config = dict(
    inner_norm=False,
    muon_scale='match_rms_adamw',
    epochs=129.8,
)
Rows from block 2 of a small CTC audio transcriber, named by matrix and row number. Rows with one number belong to one neuron. Each number is 128 + 24 x the weight over its row's rms, rounded and kept within 0 to 255. All counts start at 0. Numbers have three digits each.
After each neuron's rows are labels from the 100 clips, of 14848, where the neuron reaches its highest value: "top examples" is what is common among them; "loudest" is the band of the loudest frequency at the time of the peak. Only what is clearly more common there than usual is listed. The data: short read English sentences (LibriTTS-R). In brackets: how many of the 100.
# fc1: MLP up (model.blocks.2.mlp.fc1.weight, 1152x192), inputs 0-191
# fc2: MLP down (model.blocks.2.mlp.fc2.weight, 192x1152, transposed), outputs 0-191

fc1.707:135143168146175116134168106136101122160144116099126165132161143107125117115145141144172157134117145127170127107136092101087115101119156100134128150129133128113138104106132113140141069102074145119142124174105139127146106163149121092125156151130123129147135110137070145130102123166080164130167156164141116136092095171100131117136115091137148152141138119131165135161148117130141110079145117182166126148088169130140114137133126098152132111155071177106121120128143100117156085175083110135121128097143173138114137091127110117151131132094133119120108128127129125107167108131106088153
fc2.707:133134145081135179098113154133110128147142091136101142140116107126072126135140136158100145075088116105156150128133175109157145144142133148129093086084155147162091146154122093117148122175140160160063109132098106104119116146129122126144112136127125112137133116116132105100123096084192115139107130078124142148176115085165164115153152145132116145123161148113121098112150129071165131161120161112111120130131125118132146152146117159131131108121162103129128109155127152131138136088151163119116101143142105161151131138103131156111064100147093142141174121128143149131135121096108151120
top examples: text has "you" (33)
loudest: 250 to 500 Hz (42)

fc1.108:118131150142113116113133137124104165112073140173095143134096185102120135133104089147126152152111136182151096121141159151146147105115103127121120093169149152177120095165161090096106157121151112145100155167115108145161134134160131117118087147125114116185136116095102144096133127156102110148100107128148099097157119121128132111099173155119171167161131112172122098146132097115122115106092123141113120144163129124131124082153156100123075180115154101096138132099121151148154105089154121124138085129093160130135151096098144118120128120132119145114113106147144142143103124153129146133
fc2.108:100142150102131143155113109142128143115179103097168111110165102175171136107127163125110118130158113118111119134137129116098116086098165123137164137097113086151119110105040150128109122119123128127175127115117155143131090060152126185141144131128123140091155110146152139142120117100118133090117137129134095116147140140142107194165137127144071104128097137141099104087139115124097145148124133137155092128108092139133131156150159095127133107134109116113158161122112142143095134173126167159121141147151125083086110128169136126121098140098125151126156135176139133155108126122130131111
top examples: the word "it" (30); the word "is" (27)
loudest: 250 to 500 Hz (30)

fc1.191:121082098090135141150134127122124103108111103145152129138109166147144135124155112144129102123089100154134153133109099127152105078136153142087122161152088119088179086143105094206142135125099140099135132166139154140101160134112084133162131135096145070138154139130142131154148141126143131109157112117125111141114140136086135110102120170122128124130143154148152134162095138120147139124177149128159106134135090158092108105175127146129142138120159147139135116128097139131117146079182166160147126144148125096122116085105125157136153111140070109095098136124151101107094150163150134150
fc2.191:084154137163120104116096129105123124148149142105119164142165128145101122134104124121101151131149120164114144147112140161089138150097094086104133118122191154175086142141131136053100133125142119146127134106124120172168120118132134098087162101151101151137122121126140146095132116115151141116143113144161130105109155124170169136128111087107096128101121095114118098100108152179127117097092113139090169128126156147146156145108149118116117132126114123097122115140146132136134071161105113092146113113153116134121179144146093085134132104131146142124137116155095169181177139160096136103
top examples: the word "is" (25)
loudest: 250 to 500 Hz (32)

fc1.412:111069082121107089167110131139127175134166138131117118129096120140153150155123089105142128140136139130053152158107127145127162107137124080114170113104127147122100163141149099134089120116108093119111122157092156104118131122193135137105097146146144142113118097116159144153099129111116134142122139147147159100132098089135084193131147120141109157134125148142133152136119142099168127101119136120101151169115133124111105066140117128085119113129141093120124110167111168124113144154082108102158169114136121135131122116168148125081159112161131137160154140121120132155116165156105114114
fc2.412:160136136097158161094147160081143092144135090134125155119162142146142119055140125169099091156110161102158119122126114127145097132140094127134101148162133127136108117104143123165151119097135131122114140093146108112165143095122165146129178198148142132115149117154141089145109159129100130104166122111114128137113136152097151107099127104103152103094124162164085131103137118097107134181126135148169161109116102143128099121123138131139130118162117185123158126111118125165142089139130115124135142145162100172066104126130118122154140129107124094104145121150134126111113106103098110171
top examples: the word "the" (66); the word "of" (26)
loudest: 250 to 500 Hz (29)

fc1.754:147103132125144172104154088161151088133126162107139128173170147126126145141130158093129120137112119137104108120137138138116118158164149065127149096112146092141173158129127136157094149124139119146149147137160127152102125138130174186089174120122149106110114122115107114159097079102110137118112118173139087108090104163160161146140109113139073101131138088096103159116120096125124112104128113129168081141110104079131116155143147109134166091123098132121179109133125136123122153144131139160135128158129172090146126108100118096144159148166135141128110110140086110142129127150145132102
fc2.754:139125126094147093134141166103111136144144133154142112099096121084145130125091136154110190113147161127114141134099127090137124144130136172104134135140115172085143134120098116108163111132119127103112118162148121123178095103117086115126108145164128126123058125157097166148107084143165138164106121123121135128177140165124087115131155125155151150155117133130121123116148135137129120156122122137115131102120171130116136126136149133087129113162203096125096137119142090135119120113131133114111130091101079138117094118178135134095081136174133081130146164168159129083128122136165132156
top examples: the word "you" (38)
loudest: 250 to 500 Hz (66)

fc1.398:129105170089081106108098127132110136124110095191098092130113185146117124114107135127131128142132153152158136101144112164129111139147121110134120119121145113127167111158089136128125092141148143101118143128100095122100136184142131067117077159125139115124121127118117118134139145143105131133160135137155088148108136138117075145139119117143112150109130155125128149117158074117099146087127161119118073117163098124103143139174168082164142150162093138130112154132160084121135141171089124115099158134118157088137170147141151165193151129114121107137117149140128105133116108121132095107
fc2.398:104133096127096188160144137105129146143131122095129134192150112137127133153111121131147166096142077129135143154101134094128139129123139126146142102143101140051139120113150147115128104090169098155137131113127212081100131142114110169153146125130116130106107125114177148138074170119155151137095131135129164124148152158117133132159112141137125152095110086122135108131114143173131130153107100096164078138113132123124086140055150121149119109112159099136121133127105123131155095078149146087141133136141127145134107141133121133090147136133115150111147111130154158120129108124161134095
top examples: voice: female (91)
loudest: 250 to 500 Hz (44); 500 to 1000 Hz (41)

fc1.470:124150124130130098102111102125125154054153118141107137083083129092098166130109163119143135118136146153141137117167124109114162121177132118156109109139132126154139119117157118135078126139159128103109152171130125109093097109109132109116146114102184150122106144145152151140124130145143117100120147119126089057110144105131122135149135168154113157136112140149166133119135129111121155157100141115105134131180087127151105163170134148134107096155113164158115079129113113129138100116123081140134087100126143145154130156148096106127070156157112095121117148170125116146154098177134106170
fc2.470:099126156136112153161103178176129134181114112135122157165155118127124095106111112129112096145089125111144113118086147133152083158118122091111121145107162153145104112119109122073167159142159101135126133141145124144104162141133104134147098125153123119154133111151098114136121107116144146131139118145143148178087108152130097124057119097168121123136168151111113139120098099153143075107139094133167092107108173134130154107135137108112141124094125141106119112158153131158078138140125153110148146167144155121111166118101169162140175133097159158136141118147099123133124127102141154076
top examples: voice: male (83)
loudest: 250 to 500 Hz (26)

fc1.450:103158159146138134114139111114105126120126090118114149144134097118131143167145126072132141123090147163124138105137058149133155119115141138105096060131134211137125087127134100154081131138119165100103154134122118176103116161148140137117123139134152120134100123140185151145152107146129092113093173159091129113112138107068100160123117121118169135144119112146123149150140143112173130101135110139125104101091142108115126156125152154124151110138112104132156121121087114095192128142132152154124121144147139118122114108139131147163124137160167109110141100148115122138110128101135195103
fc2.450:172108106145123118143106171120149119129130145117099122123116134136131146098134113129140147145161135107110129120114203127112123189105089105154113176127120115111115120126129116137129106127170106150111128124104140137125117055105121124134109119122141094109129156116137134176124144097102096100151098116159137128165129142157130145153135124107120115127156115146143157133132175158126110106136109120136148128146102117119091114107128094111147129145065162152135156170145135121083140187121096157106133137145117161173097129120129195115122079120100148143105169074109160140141130142150056123
top examples: voice: female (97)
loudest: 500 to 1000 Hz (25)

fc1.406:179185076144093138103131135173123119090076122116137172100114140133151137129094132158144123143151109135114111113174130124140151135130140135107127148102074138089146117129115099114083121156128151137115131150105128170096112146146129166129124113108152130163143090122120129138061108139121095136143132112152127184079125113133127141134127133141133134110135165137124101169187123147084138093128124134150124114111105125168101123085135068142151139149115137088122106113141113099129148129149113115179159108134092134096142128139108156150173125115152124119134157147174119133173118100163099114
fc2.406:126109155149108165147105126105094125117196162135103060140108127121109117116143154134149133099073127149163126133089109139111160143102157128160154094094164114130131125139120140142123087142091162071096079128131155097163101106090124084114130163141127126120113150124146167124110160129133160113131167120142140109179156145127088113115118126128158121119122127121146148110094151098124161100149150158129089147130154131122110136147080162091113109107135141138101144109085141144128132184117145129100099155134119101133119114151180083138131151159157149104148130148123111106101110140142139143
top examples: the word "you" (33)
loudest: 250 to 500 Hz (44)

fc1.766:153122134125141116102120108115121168174116131154117123101113133138126125145102144152156126124146128147144143107139127125122169112122091156140117135198135123084115134178077147153099161115107124160107119109171147171129114138092118111141096076139095146123099105158129140117110133100093127117124139110128114143122147109123123180082104149167122147177155121103132135157133144120149203114113104085116151146128112099144153153156138090112057151134141130093134124128120104132097152112110109148112095111148132119076159127132132082099154111163167118129142135184124156129143173135134143125
fc2.766:137142145135176105133155135144170079119140137090160125138138142146136106135154093107112154110062110132124085133143119138135089122082168109130134172110139131144145124078148089103143100138150116126144149124119161163114091136166135123152148177150148094142133146105136125121131106162132162155154112124129081106114108119139106080128146109143150164115149156141121169160129109114133091132105162137106118085101113097127111100101112151151145116097110078148160118107100085080146110101121187143114148174131154123137102124114125150136150171117105138118121154095134104108128115137151169114
top examples: the word "i" (42)
loudest: 1000 to 2000 Hz (26)

fc1.12:102161109092140133153153067181136117158121122102134117133119076116117153138140134142099095107121129128143131107119122115133163141112138166148116071171068150081154144138134144136128125118101130108139136113067148081138191091137122137147123177112133110114118138124165144087130136167104163144084119165115111136138148107149096131117115114116082119127096161125125137190125103127155156165157161145120118171070127110143158132120122130142136118140120132142110139120146085184108154110149132093135137130146109120129133116111117100163120114175105115154137136106115157118145124159110121102
fc2.12:129085122127170144131115117098141141150145137176108156101099170116151109158127139159121116135116113132110123184143119133077067093153115145104150168088110098159198124123113120110135109132159148124157115135160150148163150098101125109129133113115138099149120079145115101155120141104115129153166133122170108098139112161139122143120116078096166130135146109115130162075174126103101140119107127127154134092120118137137104160126125096130119112134141112110143129157120125103103110181133117118095080161116133106112114141115126209118165150126140144101117117171101122139145140145147157131
top examples: the word "i" (38)
loudest: 250 to 500 Hz (29)

fc1.92:142168091131101114117146161131133108126128135108124162178126133155115160114066127097146143157156099101113103099095119162148120096138059144141105136136115145106132105085119107161172137105131143068142181075125161114173153136141109104137148140138106125136118129109147100130125088130096165117153126112149150169097129130132103137149148118132086150134112108144148144112141120106101105113120144126145158145132165097118099140144137132113113109165143082175094114172088141152124149105150123129091147150088149110121140124126121133116136104160168150118156094127114118181111110168153155122
fc2.92:092153152133157169146155106155102113105170113142137099119090152081115099113181086159142137086114195152134107125112128095153103143143166142089099126147085143115138138161166109126099154125104137148135106148145137098145099114100112155120145098105143144125142140142132145117088127111129078123140095155110133116143120164130141130096152084131164102139127140135148144095117088113140135152151113098175101092131144201163131154108104147132196157119114151113128151074144131116141124119118161136102133117122094132140096138155111155139131139122119129128124140122135109119160116087157141112
top examples: text has "you" (33)
loudest: 250 to 500 Hz (40)

fc1.199:120165163105148146155117136097131112111120172116151137119104104103094116137106143109171143142156109116141125124100110138109116149117118141147138131145125137141123112113092096141146151177172104116159103099108155134114138169123140154097115173168146164126105100082122110134169114121150153118132138096069116108124151134166117121149169123131116183184118123095149095081133138107137108112166162104115146158149117088133093103130110131098102160145115156122136125163121109161110148119205134147178141136139139093097092137095139126118110084133100139121168118106115152119135145104145150158
fc2.199:172186154113117111151179135154130141168126106101145157118121126145163120161141137136126096126135147114161119131128162137158120096135144112135151127108121137110116124135133138142154144078111153134065146118118082165154123115126098103108141103118136140168175158186117093109131139124131118148133125128138122147162128122107151093163110148151137093128124118131130127134138069148143119113087108109121168105167174128147155165119106112139159123093103080130088132152074127123103117113066125114087101126152138129083156111123139139113168166130158090138126088116119075134111126119156130144
top examples: the word "was" (29)
loudest: 250 to 500 Hz (25)

fc1.176:118115153104120145152142105139115089128129145126183167147142105142142130092089107151129122114122125123093099103110159110074107153173138149151122140136140137098162080146111072133113104097141101100156181133121140150146127151125130130151109099135125145138094165160081123115117114133092107127119108181107115159116151164085129095140141122132132124100140095133149122128124142163103136128132142118199107164097121092099108141172165166132131138125170151142143145154155114096132107142098124147090150119145168128133171114141108106141092162155124127126140123111162112125135151119130135056
fc2.176:182088113131074126116105130108154109118183138149085105130105102124144111146144121136131136102168097142128119161104171134098106113094140145128124099120109096143161128087089129113115174158114136108132090153154188120162143096123127131142096125125130162139098130152111128120114124103138144133132160122115118141125123171137094127146151119151101181157117161164104145127150141119165124135093118103088143108155140095098110135106106181110121134106161123111150128129130133124151142106127122204150172132116148153132089172153107141100141138098130082145112149098080132141118150119163117102
top examples: the word "you" (67)
loudest: 250 to 500 Hz (46)

fc1.250:117150143164145161110150159144115111093133159147163125109081152113133111095114099157131120127128142089152140139104098135112151098180113100160095117157141122079158136102099143122045129134130102152119133105094144148108104109104124125119119173112179124148143096121137148148084125131154138120109106137109155137124129139152113101136122123174112160109157156123141088154155115129090050133092129116127131152123154128123117114165092191176136131150146135130126102131063118143113104149114147170144131148154123128135105139118105127117123143106125113141142114106142182104133107162155104124
fc2.250:124147154111142119188126103102113133146125126130115116134124117093057114104153125142156114117139140192090107085161138119163103162127165144125157108092099142129120108106131077158198128151125186126130107124132109084134118149106102124158124120099105152135088146132119116100127123136117109110137130112101133112126096134131147154122101091180127153162120112078125184109099129154167154123168145128145098137073105107145114136129136094138143148119138119116156114137148141125159139098114137137142130136110186167134143104146136110173100143140136091134083133159135112143113151145131137096
top examples: the word "you" (35)
loudest: 250 to 500 Hz (49)

fc1.204:149105144117145141125130100128121137129125114177100180118119106115128093135131147172107140178086147160143122149101122128138106123145099173074115137123112110115132133132161106125145114169078155113129136162088127117104152157103109161139166083129160121100128095099152143152127113117135115132113109144135128132125123111111114091126127122149085161114114128140124131123114172137113110117142147186119125181139137138138082128154119146111145102148109102141169124125111129192126135154076128099127183128102110145079154136123105050097162098144117113103138139161117144097152116162167139131
fc2.204:128085090143076109110117130142123113113123136132136131137110121155129147105119112106137157105132133125154131114093135130121151111131177121210136161159104145141127142127105069154135119075095103125132130130131150137172074132123153114103099159121083130151107154139110115108090132137115150103170108123112104151090123105136148151154143088119162143109157130103118132092123137131112161104138137141123102110111103128115134129133191107152130158157151151127125109129149152117141092130147124130143105172101094098104133119109139173144105135200139200150147115133103146153132112148092116183
top examples: the word "it" (31)
loudest: 250 to 500 Hz (71)

fc1.32:151116164111137107119152173100133095122123148118128106098151169120132128184104140123154147147147111151123134091143155163156128125114123175094125147143127167134069124113176121158101076159133107122108157117082098110090102119139136103182129137126143095125142105122178143112151095121127154162146120105129165170111165127135134098144154113128097129181136106126107089131113171099128110163139140101130144114158090170127100100117122130136164120124086118118152108136109115151116123146140159100087130074116118135096130102146128119165084111154104140149140113101113106145148109169124127143
fc2.32:130143121118135115158107114124188174148142149114143117122119097093125139139117146138141082160103123094156076135087158097126146133084136064153153151126147133121176133151103097106131143115113135112121131145125146151178150118101108155085139168112118165159138168141107141117083127153099116090119067138098136081141143123121107161107163152147127130113153188161136149100129052129135082114113099148129146143078115098100154119134135135146123123130094113134114138141170120108144139137111124185148124162104123097144139136120134129134167144118134108126105123144118154129113151114124109127
top examples: the word "for" (40)
loudest: 250 to 500 Hz (32)

fc1.445:113124125138131152095145133146167114129126121111121138137154135117079137115131114061150150137093152098141155132110122145129148130117125123160135147137099165193128130069096096118130150159162151159092135124120106110098146146133106126087062115102142160148114126131136085119121146122089125071145160169170136119142131118117122125111122134129098115125165146115134122190152135106151185115182107113120133119064118110130117142124120134150129119114187140106130142166119112121110109137122140147135132124142153047120124123139108137140127101154140164123142099079110123130144106124159176143
fc2.445:159127154087142106172106118110128095107134101110130136124120128087148153154118153160119116121132157142126138150115138105141106133072134119117101113125096131107129088107128115125131089109134116098136168181154128111139145108105159154171143120164172074102134129107115150177139100126197117144113152104120140130106111125145129157133128150157150105135123144181122150142114109143109127119106139129148121136188139136141132094125119134121111111149098125100108147046107173119154127146098194133109153087125109138127108121123098111121192129121156152107127157143157136160074121141114114098
top examples: voice: female (93)
loudest: 500 to 1000 Hz (38); 250 to 500 Hz (34)

fc1.211:153135109107128150157082113108134125139101127114133129150102117135118134113132139138110115135092117137112114152187105144153104169124111158156132109138128113144168141144170160113123142109157123092095149174102121122167118122102160141127103117140117126122153142125173154161140129157115113131129108137140167119104138158156109126124103125142127103097160133146062126151122147131072161141101131146096165106138111161123141153153146138123159117145133131109149101078093154165145102127118126110056127121147196138109098121167109078130105166117146088103112151178138091165109123145145176112
fc2.211:113136132099140123132158123139098168161113146171146130114157074083122166113133129126135099127146134105128148106126187156111168119125121080150123122112128099149130095073106056106131158147092126166107114084104122144098116144109128122115129117150105137153156122123115090121144141111129129084143121126099146106114108121103109120144150134144117133154129124124150100092178162107149158147099130115165119171144148125118149135128105136108123124091139100151139140166163085145091149143150121151167111114151086149110133186073144161124144142153143131115108098099119115090109133174165148149
top examples: the word "it" (30)
loudest: 250 to 500 Hz (34); 500 to 1000 Hz (32)

fc1.572:081168122113114175160113101135086153146153115140141123123096127148117126106118074108135140144083117152096149095166112154108124143130147124173152142120126112176130098151131112119141135077125126114134112103141107118097158125128144174118110112078121112148071144141126107170085119106168146110136112122100117143158100130111118128112124105148169146175121179126171152134149120098165145153109117143163123108140129135135117086168156130142121097148086125115138133144173121085131129150128100102063116102100138119142096134104154144117092145138160141135161082103142147147153115147143139106
fc2.572:133111118132123132128118160143140120126114132136107109160135130133128129168160156112133109148186106116127088145128131131142119124098177160114092110113141116096130128094113139090164091162105119132089161133107116137131080142110102121128153110145165159178181156109138157084121151130085155175094166122133141103125132103114114149191123114080095153147119119133094136168154132120110115116158168108090118142126106134139145130105180142173127114141125097094147084134069114164158115109133117154157144155135141115134124128140108137132180149118093122134131116138135082079130102109141128102
top examples: the word "was" (28)
loudest: 250 to 500 Hz (63)

fc1.103:110132145151110157079137109181118130126124108126137120153111151110109148135159135115096114146153145121118122103137156161151082118108122129120072121167159136103164112109131121108148131151126149129142131159148178104121091118071115126114124148130159127146122136038158118131138108086096106131161098203146138179086164159096111178169126082136107149077153150145163125120107102146134127132125124144116148143104133081081100147138130139153117126118110119126115148143136139135119118119142136093136133155112120157102112087132111159136151096157107102152146133123122098109125147106149143143
fc2.103:120097125100167146144138083114120095112129158153124149135115126104121156125102105132092110128135118125147142173093148108168129144145162140102174163089148119129084092166122126135143118119168110113135115122114108101144131098157117141115133085126126147125107082173077173135120164120126177132110123129096095142177120105112152087109104153113154089132113135112106106111143152112119153160180125122147114139113143104153197096137100139173132123123094132082146117133133126080168128105123121143094125106098172121097146156156175111136133152109128131103129123151114153173129133126106153120
top examples: the word "i" (55)
loudest: 500 to 1000 Hz (47)

fc1.159:140117122157174127136156150125113136108157117117149169121084147167061161164086139141126118160123095119158094131134137080146097155118154127153141155151117142116109124114084129088146135093104124207092140091149105096134102153091153105119107139185129136146155083163157148110120111111152108147163124143156120101137132148142126147104132120081126122152149139118114128082148109121131124175136123119110154132102133110113072087150149107133114129148125169144110146105117103114126115115111124121121154107147157181130137117147136154122159100151133108114162142102100114146090159157129144143
fc2.159:099139103091125138096124123167147149106112136144091121135103142088170097138107141084143148150124122086150161148107171172102134095122118122102112110090110129119099122144141130117126174165110122075137129126142168147141135168121087125193151144128116131111080124104121119153146147106115189159067109109164129142139149133112114112131156107115137112120129129113121104153113170107118124064134123169128092146141140162133156166132089121156149114132136115122181099125133100118138139120128158097112144171149167085154143122110124146142111115103149144126111161148118124080136110098145155129
top examples: voice: male (78)
loudest: 250 to 500 Hz (38)

fc1.170:130158139125105164107130121150140110111067111154160111156151146119123174130178164135142134139169137151141177132110173099140120130140102117100090117141131124104072058117133153116137110126121106118147119126130135108116127139095139102148136182143092134152103126120152155143105101120131169155131140164105169148141139111109104143127104125169116101117170135164157122129122115138158105117138126104142159129082126166112163114128118147115107131111168134153175153139137136121161163137093136109162152123116133189130143128148148071094107139137097121155173104123129176130164135125172143147
fc2.170:126128110075149139126108103107129116123119103161115129110123122121106098147121134139095154112094108102078138129134139134129169145167109131126108128105092119121150137169139093142103146121107086145148164091143114163142139104138077140114138113084130094128131127087127106150150160162124135118125135129117141134137169124059108167118143121091191143164159135111177147134113120118149115192152118148157131126121166120134106105175135110141162195146161124127095141146108139172134155086142103137111130124127122149081126120080145124115163146115167100131097122131093143115082137107124115147
top examples: the word "i" (53)
loudest: 1000 to 2000 Hz (43)

fc1.730:143135150135164126120116084152160141163161128137126090080141131100117117174127091149134147121156129139079125109109143133168126119110147088100129132137120131132140124171147142166095125130100138134120136097152174121143128127130155119120115184133198113135123122125104126147118145152112140128131123159144134170075134137123132169158127104161125092146142122109162119129103100137161129131150122132108123114109129126121188089087162080132175144080126168105137112132149181122119084129103136093109121126074086137151093114129140137154120108156126117135131084135150113189138096101129145157
fc2.730:089156105141148102115142119127142107162090085093133105145104133160163204066114153107151127110077158119141142136119095139106113108157137153116130128131129162132156111111133122080107114103126142124162129124131089157113165138115102154115154099127093123153136137135140156104115115120119103103139126116149131113173157140154129087112130165092147144127137130168129119128125132147121095169120176131188127141133099159125122115162103157096106099107133128165113129152081077114125132120148123164138133071170129104105148126107140107082153135130110156136127149116123143069140157165139128116
top examples: the word "i" (53)
loudest: 500 to 1000 Hz (27)

fc1.98:149113102136125162150162139080133130121106160130150144163132105194124111084116142111106098160069128132132153140078141110136140142130169143134150132106145147120141131119094137128147155155083165158102127122120105151121134144144153112142161163132098128146151129076155152116095134127167134127130086093134154171123138125146137156155153106089123142085112149150115087137103096072122147183126122149156147152140139058099127148118128137127135156150121133109173135119129144136141084066127134111140159150118106110132116115144159114110135101127096115151138169155111107102088127152139153123
fc2.98:161127088108103148127110109147116138137167144121164098082155161110141138110101116157160122106150094109120103120188143100089127126104123094141152097122141155159142099131121123145105121104174120127124141152118150125088156106105085143139159124143144132116116102149111131114143103139129103129104163156129134151131080099136123124127130144159146141152135085103133119147151148202099105104142151164133134111138085167143132146154115129137130091109117135120110117147089129130099185144160164154146090081127177164134153149080120110108100186107155130147132152096115137108130120099159124085
top examples: voice: female (84)
loudest: 500 to 1000 Hz (32)

fc1.318:115138123168129126092134086130118136077108160123113101093126153108123099170168114099156167127116138100133111131168139140102136152140117056133114130152125142134162086159103144122114110175098135125138143120096153108089104159115112127136119102135100116130160085108137151129091106077141124145141137144137085108159160172180106146094141157125108151095116110130150112160128141119080111139134126152153155138150129115101176140143115093150130124160109129151157155113166092133157121143116170147110126129124135147124122175129131111162127103136151112113089125136113153132089167126185154088
fc2.318:132132140104135107183110143106120089159141124141158127138171120128104176091071102115119148131165122135154155156084138137115124142117146183128151140124144143153097119099127153134158126126113128133147127112159151125117113128135168112094145176105124146157099158149161134101164121136134115117131111135113110136092119114119183137144066166107128129146137135079124139103138077119174151155131173136095096121127111130157122118100118101116147096157084132109123119119079168146159099123139101127166132153149117128118111098087137134117092132097075142131160099122188143109159102140124116125
top examples: the word "you" (36)
loudest: 250 to 500 Hz (50)

fc1.487:132145149190118110094109095126116117123102126086139099096115169129132127104082104144123101145129132118120149147151160154101098167127117097140135118135099156104141113159108156134090111098068095105121138164116110142124184153163106151140120157106086131072119139154159119155121129129118126103136156145133161113126117113170098159125136182104128115059143118140133077127130137166129132131117099174115117146155171108118112120151138126152214130150151141102128129126128109122142129135142147121133124134164131154084153140133096116126114094157159096132115076157132124146138139131130115117
fc2.487:178143154103114140151113087098097134155110135125187124131091112126114121079144149136114225117111092112106119119129116089113148104116167171130109144096156118107130143121129078127118137149135131076116154130127155120144135117109153109113129105118174146147112119097104145157130119156126093173130203119141124130151172144110091134098123091109129166141081144095137156116148155126167109127130101079141125097118124133124103136091165087138081129101128150139139101135147132160129157149132131145078112125119145124130097131159139118156127117115123129105137163107146099123104147143135133115
top examples: the word "you" (46)
loudest: 250 to 500 Hz (77)

fc1.498:160151097142136110115131072147096162112130131142151095117163134143143117131126098110184182158181129093144141135106109139158101144120113163109120130111146147127122089138115093122140124157138140090108106117086152115087123112135152110147163099098146158106138142110084127094114151114148159091126130113176091129113102114156101124165132133150127127137094122102151145155125124146127157157162137120121092112096122128147116115125139107113158132146142124163151087126133133202098142126136136136148083127135182167087138160131180106105114090136128114111133146098138118179161156110136087121
fc2.498:096129140157131111140120144108168125140134130118113100124093126111118151102160126128104151130098156139133117135128125153053131126084180139063172101156123126154125119111144166163142113137145158118143154189178102204150130119100136120122120166116126125141116163141172151131124126143117126098106129134088145165121089135120132128110113133118153133093101127133152109118142149120138070122133115162140103128167162152112123141135110127114130137138150146176089114180093125086153107134150104121115140115099110122165116081099136139157162133118161105138111084111070132125117112129104120150
top examples: the word "you" (70)
loudest: 250 to 500 Hz (42)

fc1.455:138142089112166144096096121125115113124133120154167130137136064081140162132100200109131102162120136110140113115138100113121133136149106144144134133100145142142159109132166126171107166168101131101097159144131120143119115100107123148080164130095154132164123093143138150130092096109173090109108142126151142095153154144152149158078126102122146072125093172156122151132159140149127140117128122152148128112098108158122104100118121128104108103128138129147080127165100110148136141143094186167128148118120129139096141113105125127115123066097157147138146125138160100157118106149114137103
fc2.455:157115096112073143139094102123127149160107154115129139088099145163123078136179064121147145107133121143120122131090176136169105120129134135105129087123148130138114148136145157087151133112156160136144116105162162086114176137127081132153092088141137095145140139092070115124119143144108159153109128127163101155114110110098124140149090122133138169156124079111076140158082135136118114105114120161127107128134139131151138147127140117140110127114098153135174152114124104114116114127114114119151149121129117139178148135127099142144147125176077167125110133117104147111192138146112131137
top examples: voice: male (85)
loudest: 250 to 500 Hz (26)

fc1.195:148161113101098126104114149150139116137118134146086114107161147129085134100108098145109177168120159102163141111122100133153107137167144110120118166154136127131104106116120109117091142093116134122163129110155041107139159158155122120122138110135135121159111134126162173152129125134110142128109122109177136139156100153127156133152131100096108125116111180119167124147135133099173154110131129162149119208149128121122138123150107121083121113105116149135142126152117123154085186126153113105134100122123113161116128169125109109093129184123096129124110164180166106147134130126141120084
fc2.195:100143149131134141143131117171121153113133114120141124188090092131134166177134148111130122107117136144093142159174163084171120140091161132151104130153115112155182137120096149137148141125173132140139180108121193148147098149144123097131128126094080098112156161139116088083134128090099140121155141120108139176133130132128126123086127133111094134158122091105129113102124151133136116124129097115152147095138154122124159134104133133121099087165134114117104150094089154127137133132095125123152115111123148083124176145161130148097103144165117151130098128069134151119110114137111129183
top examples: voice: female (86)
loudest: 250 to 500 Hz (25)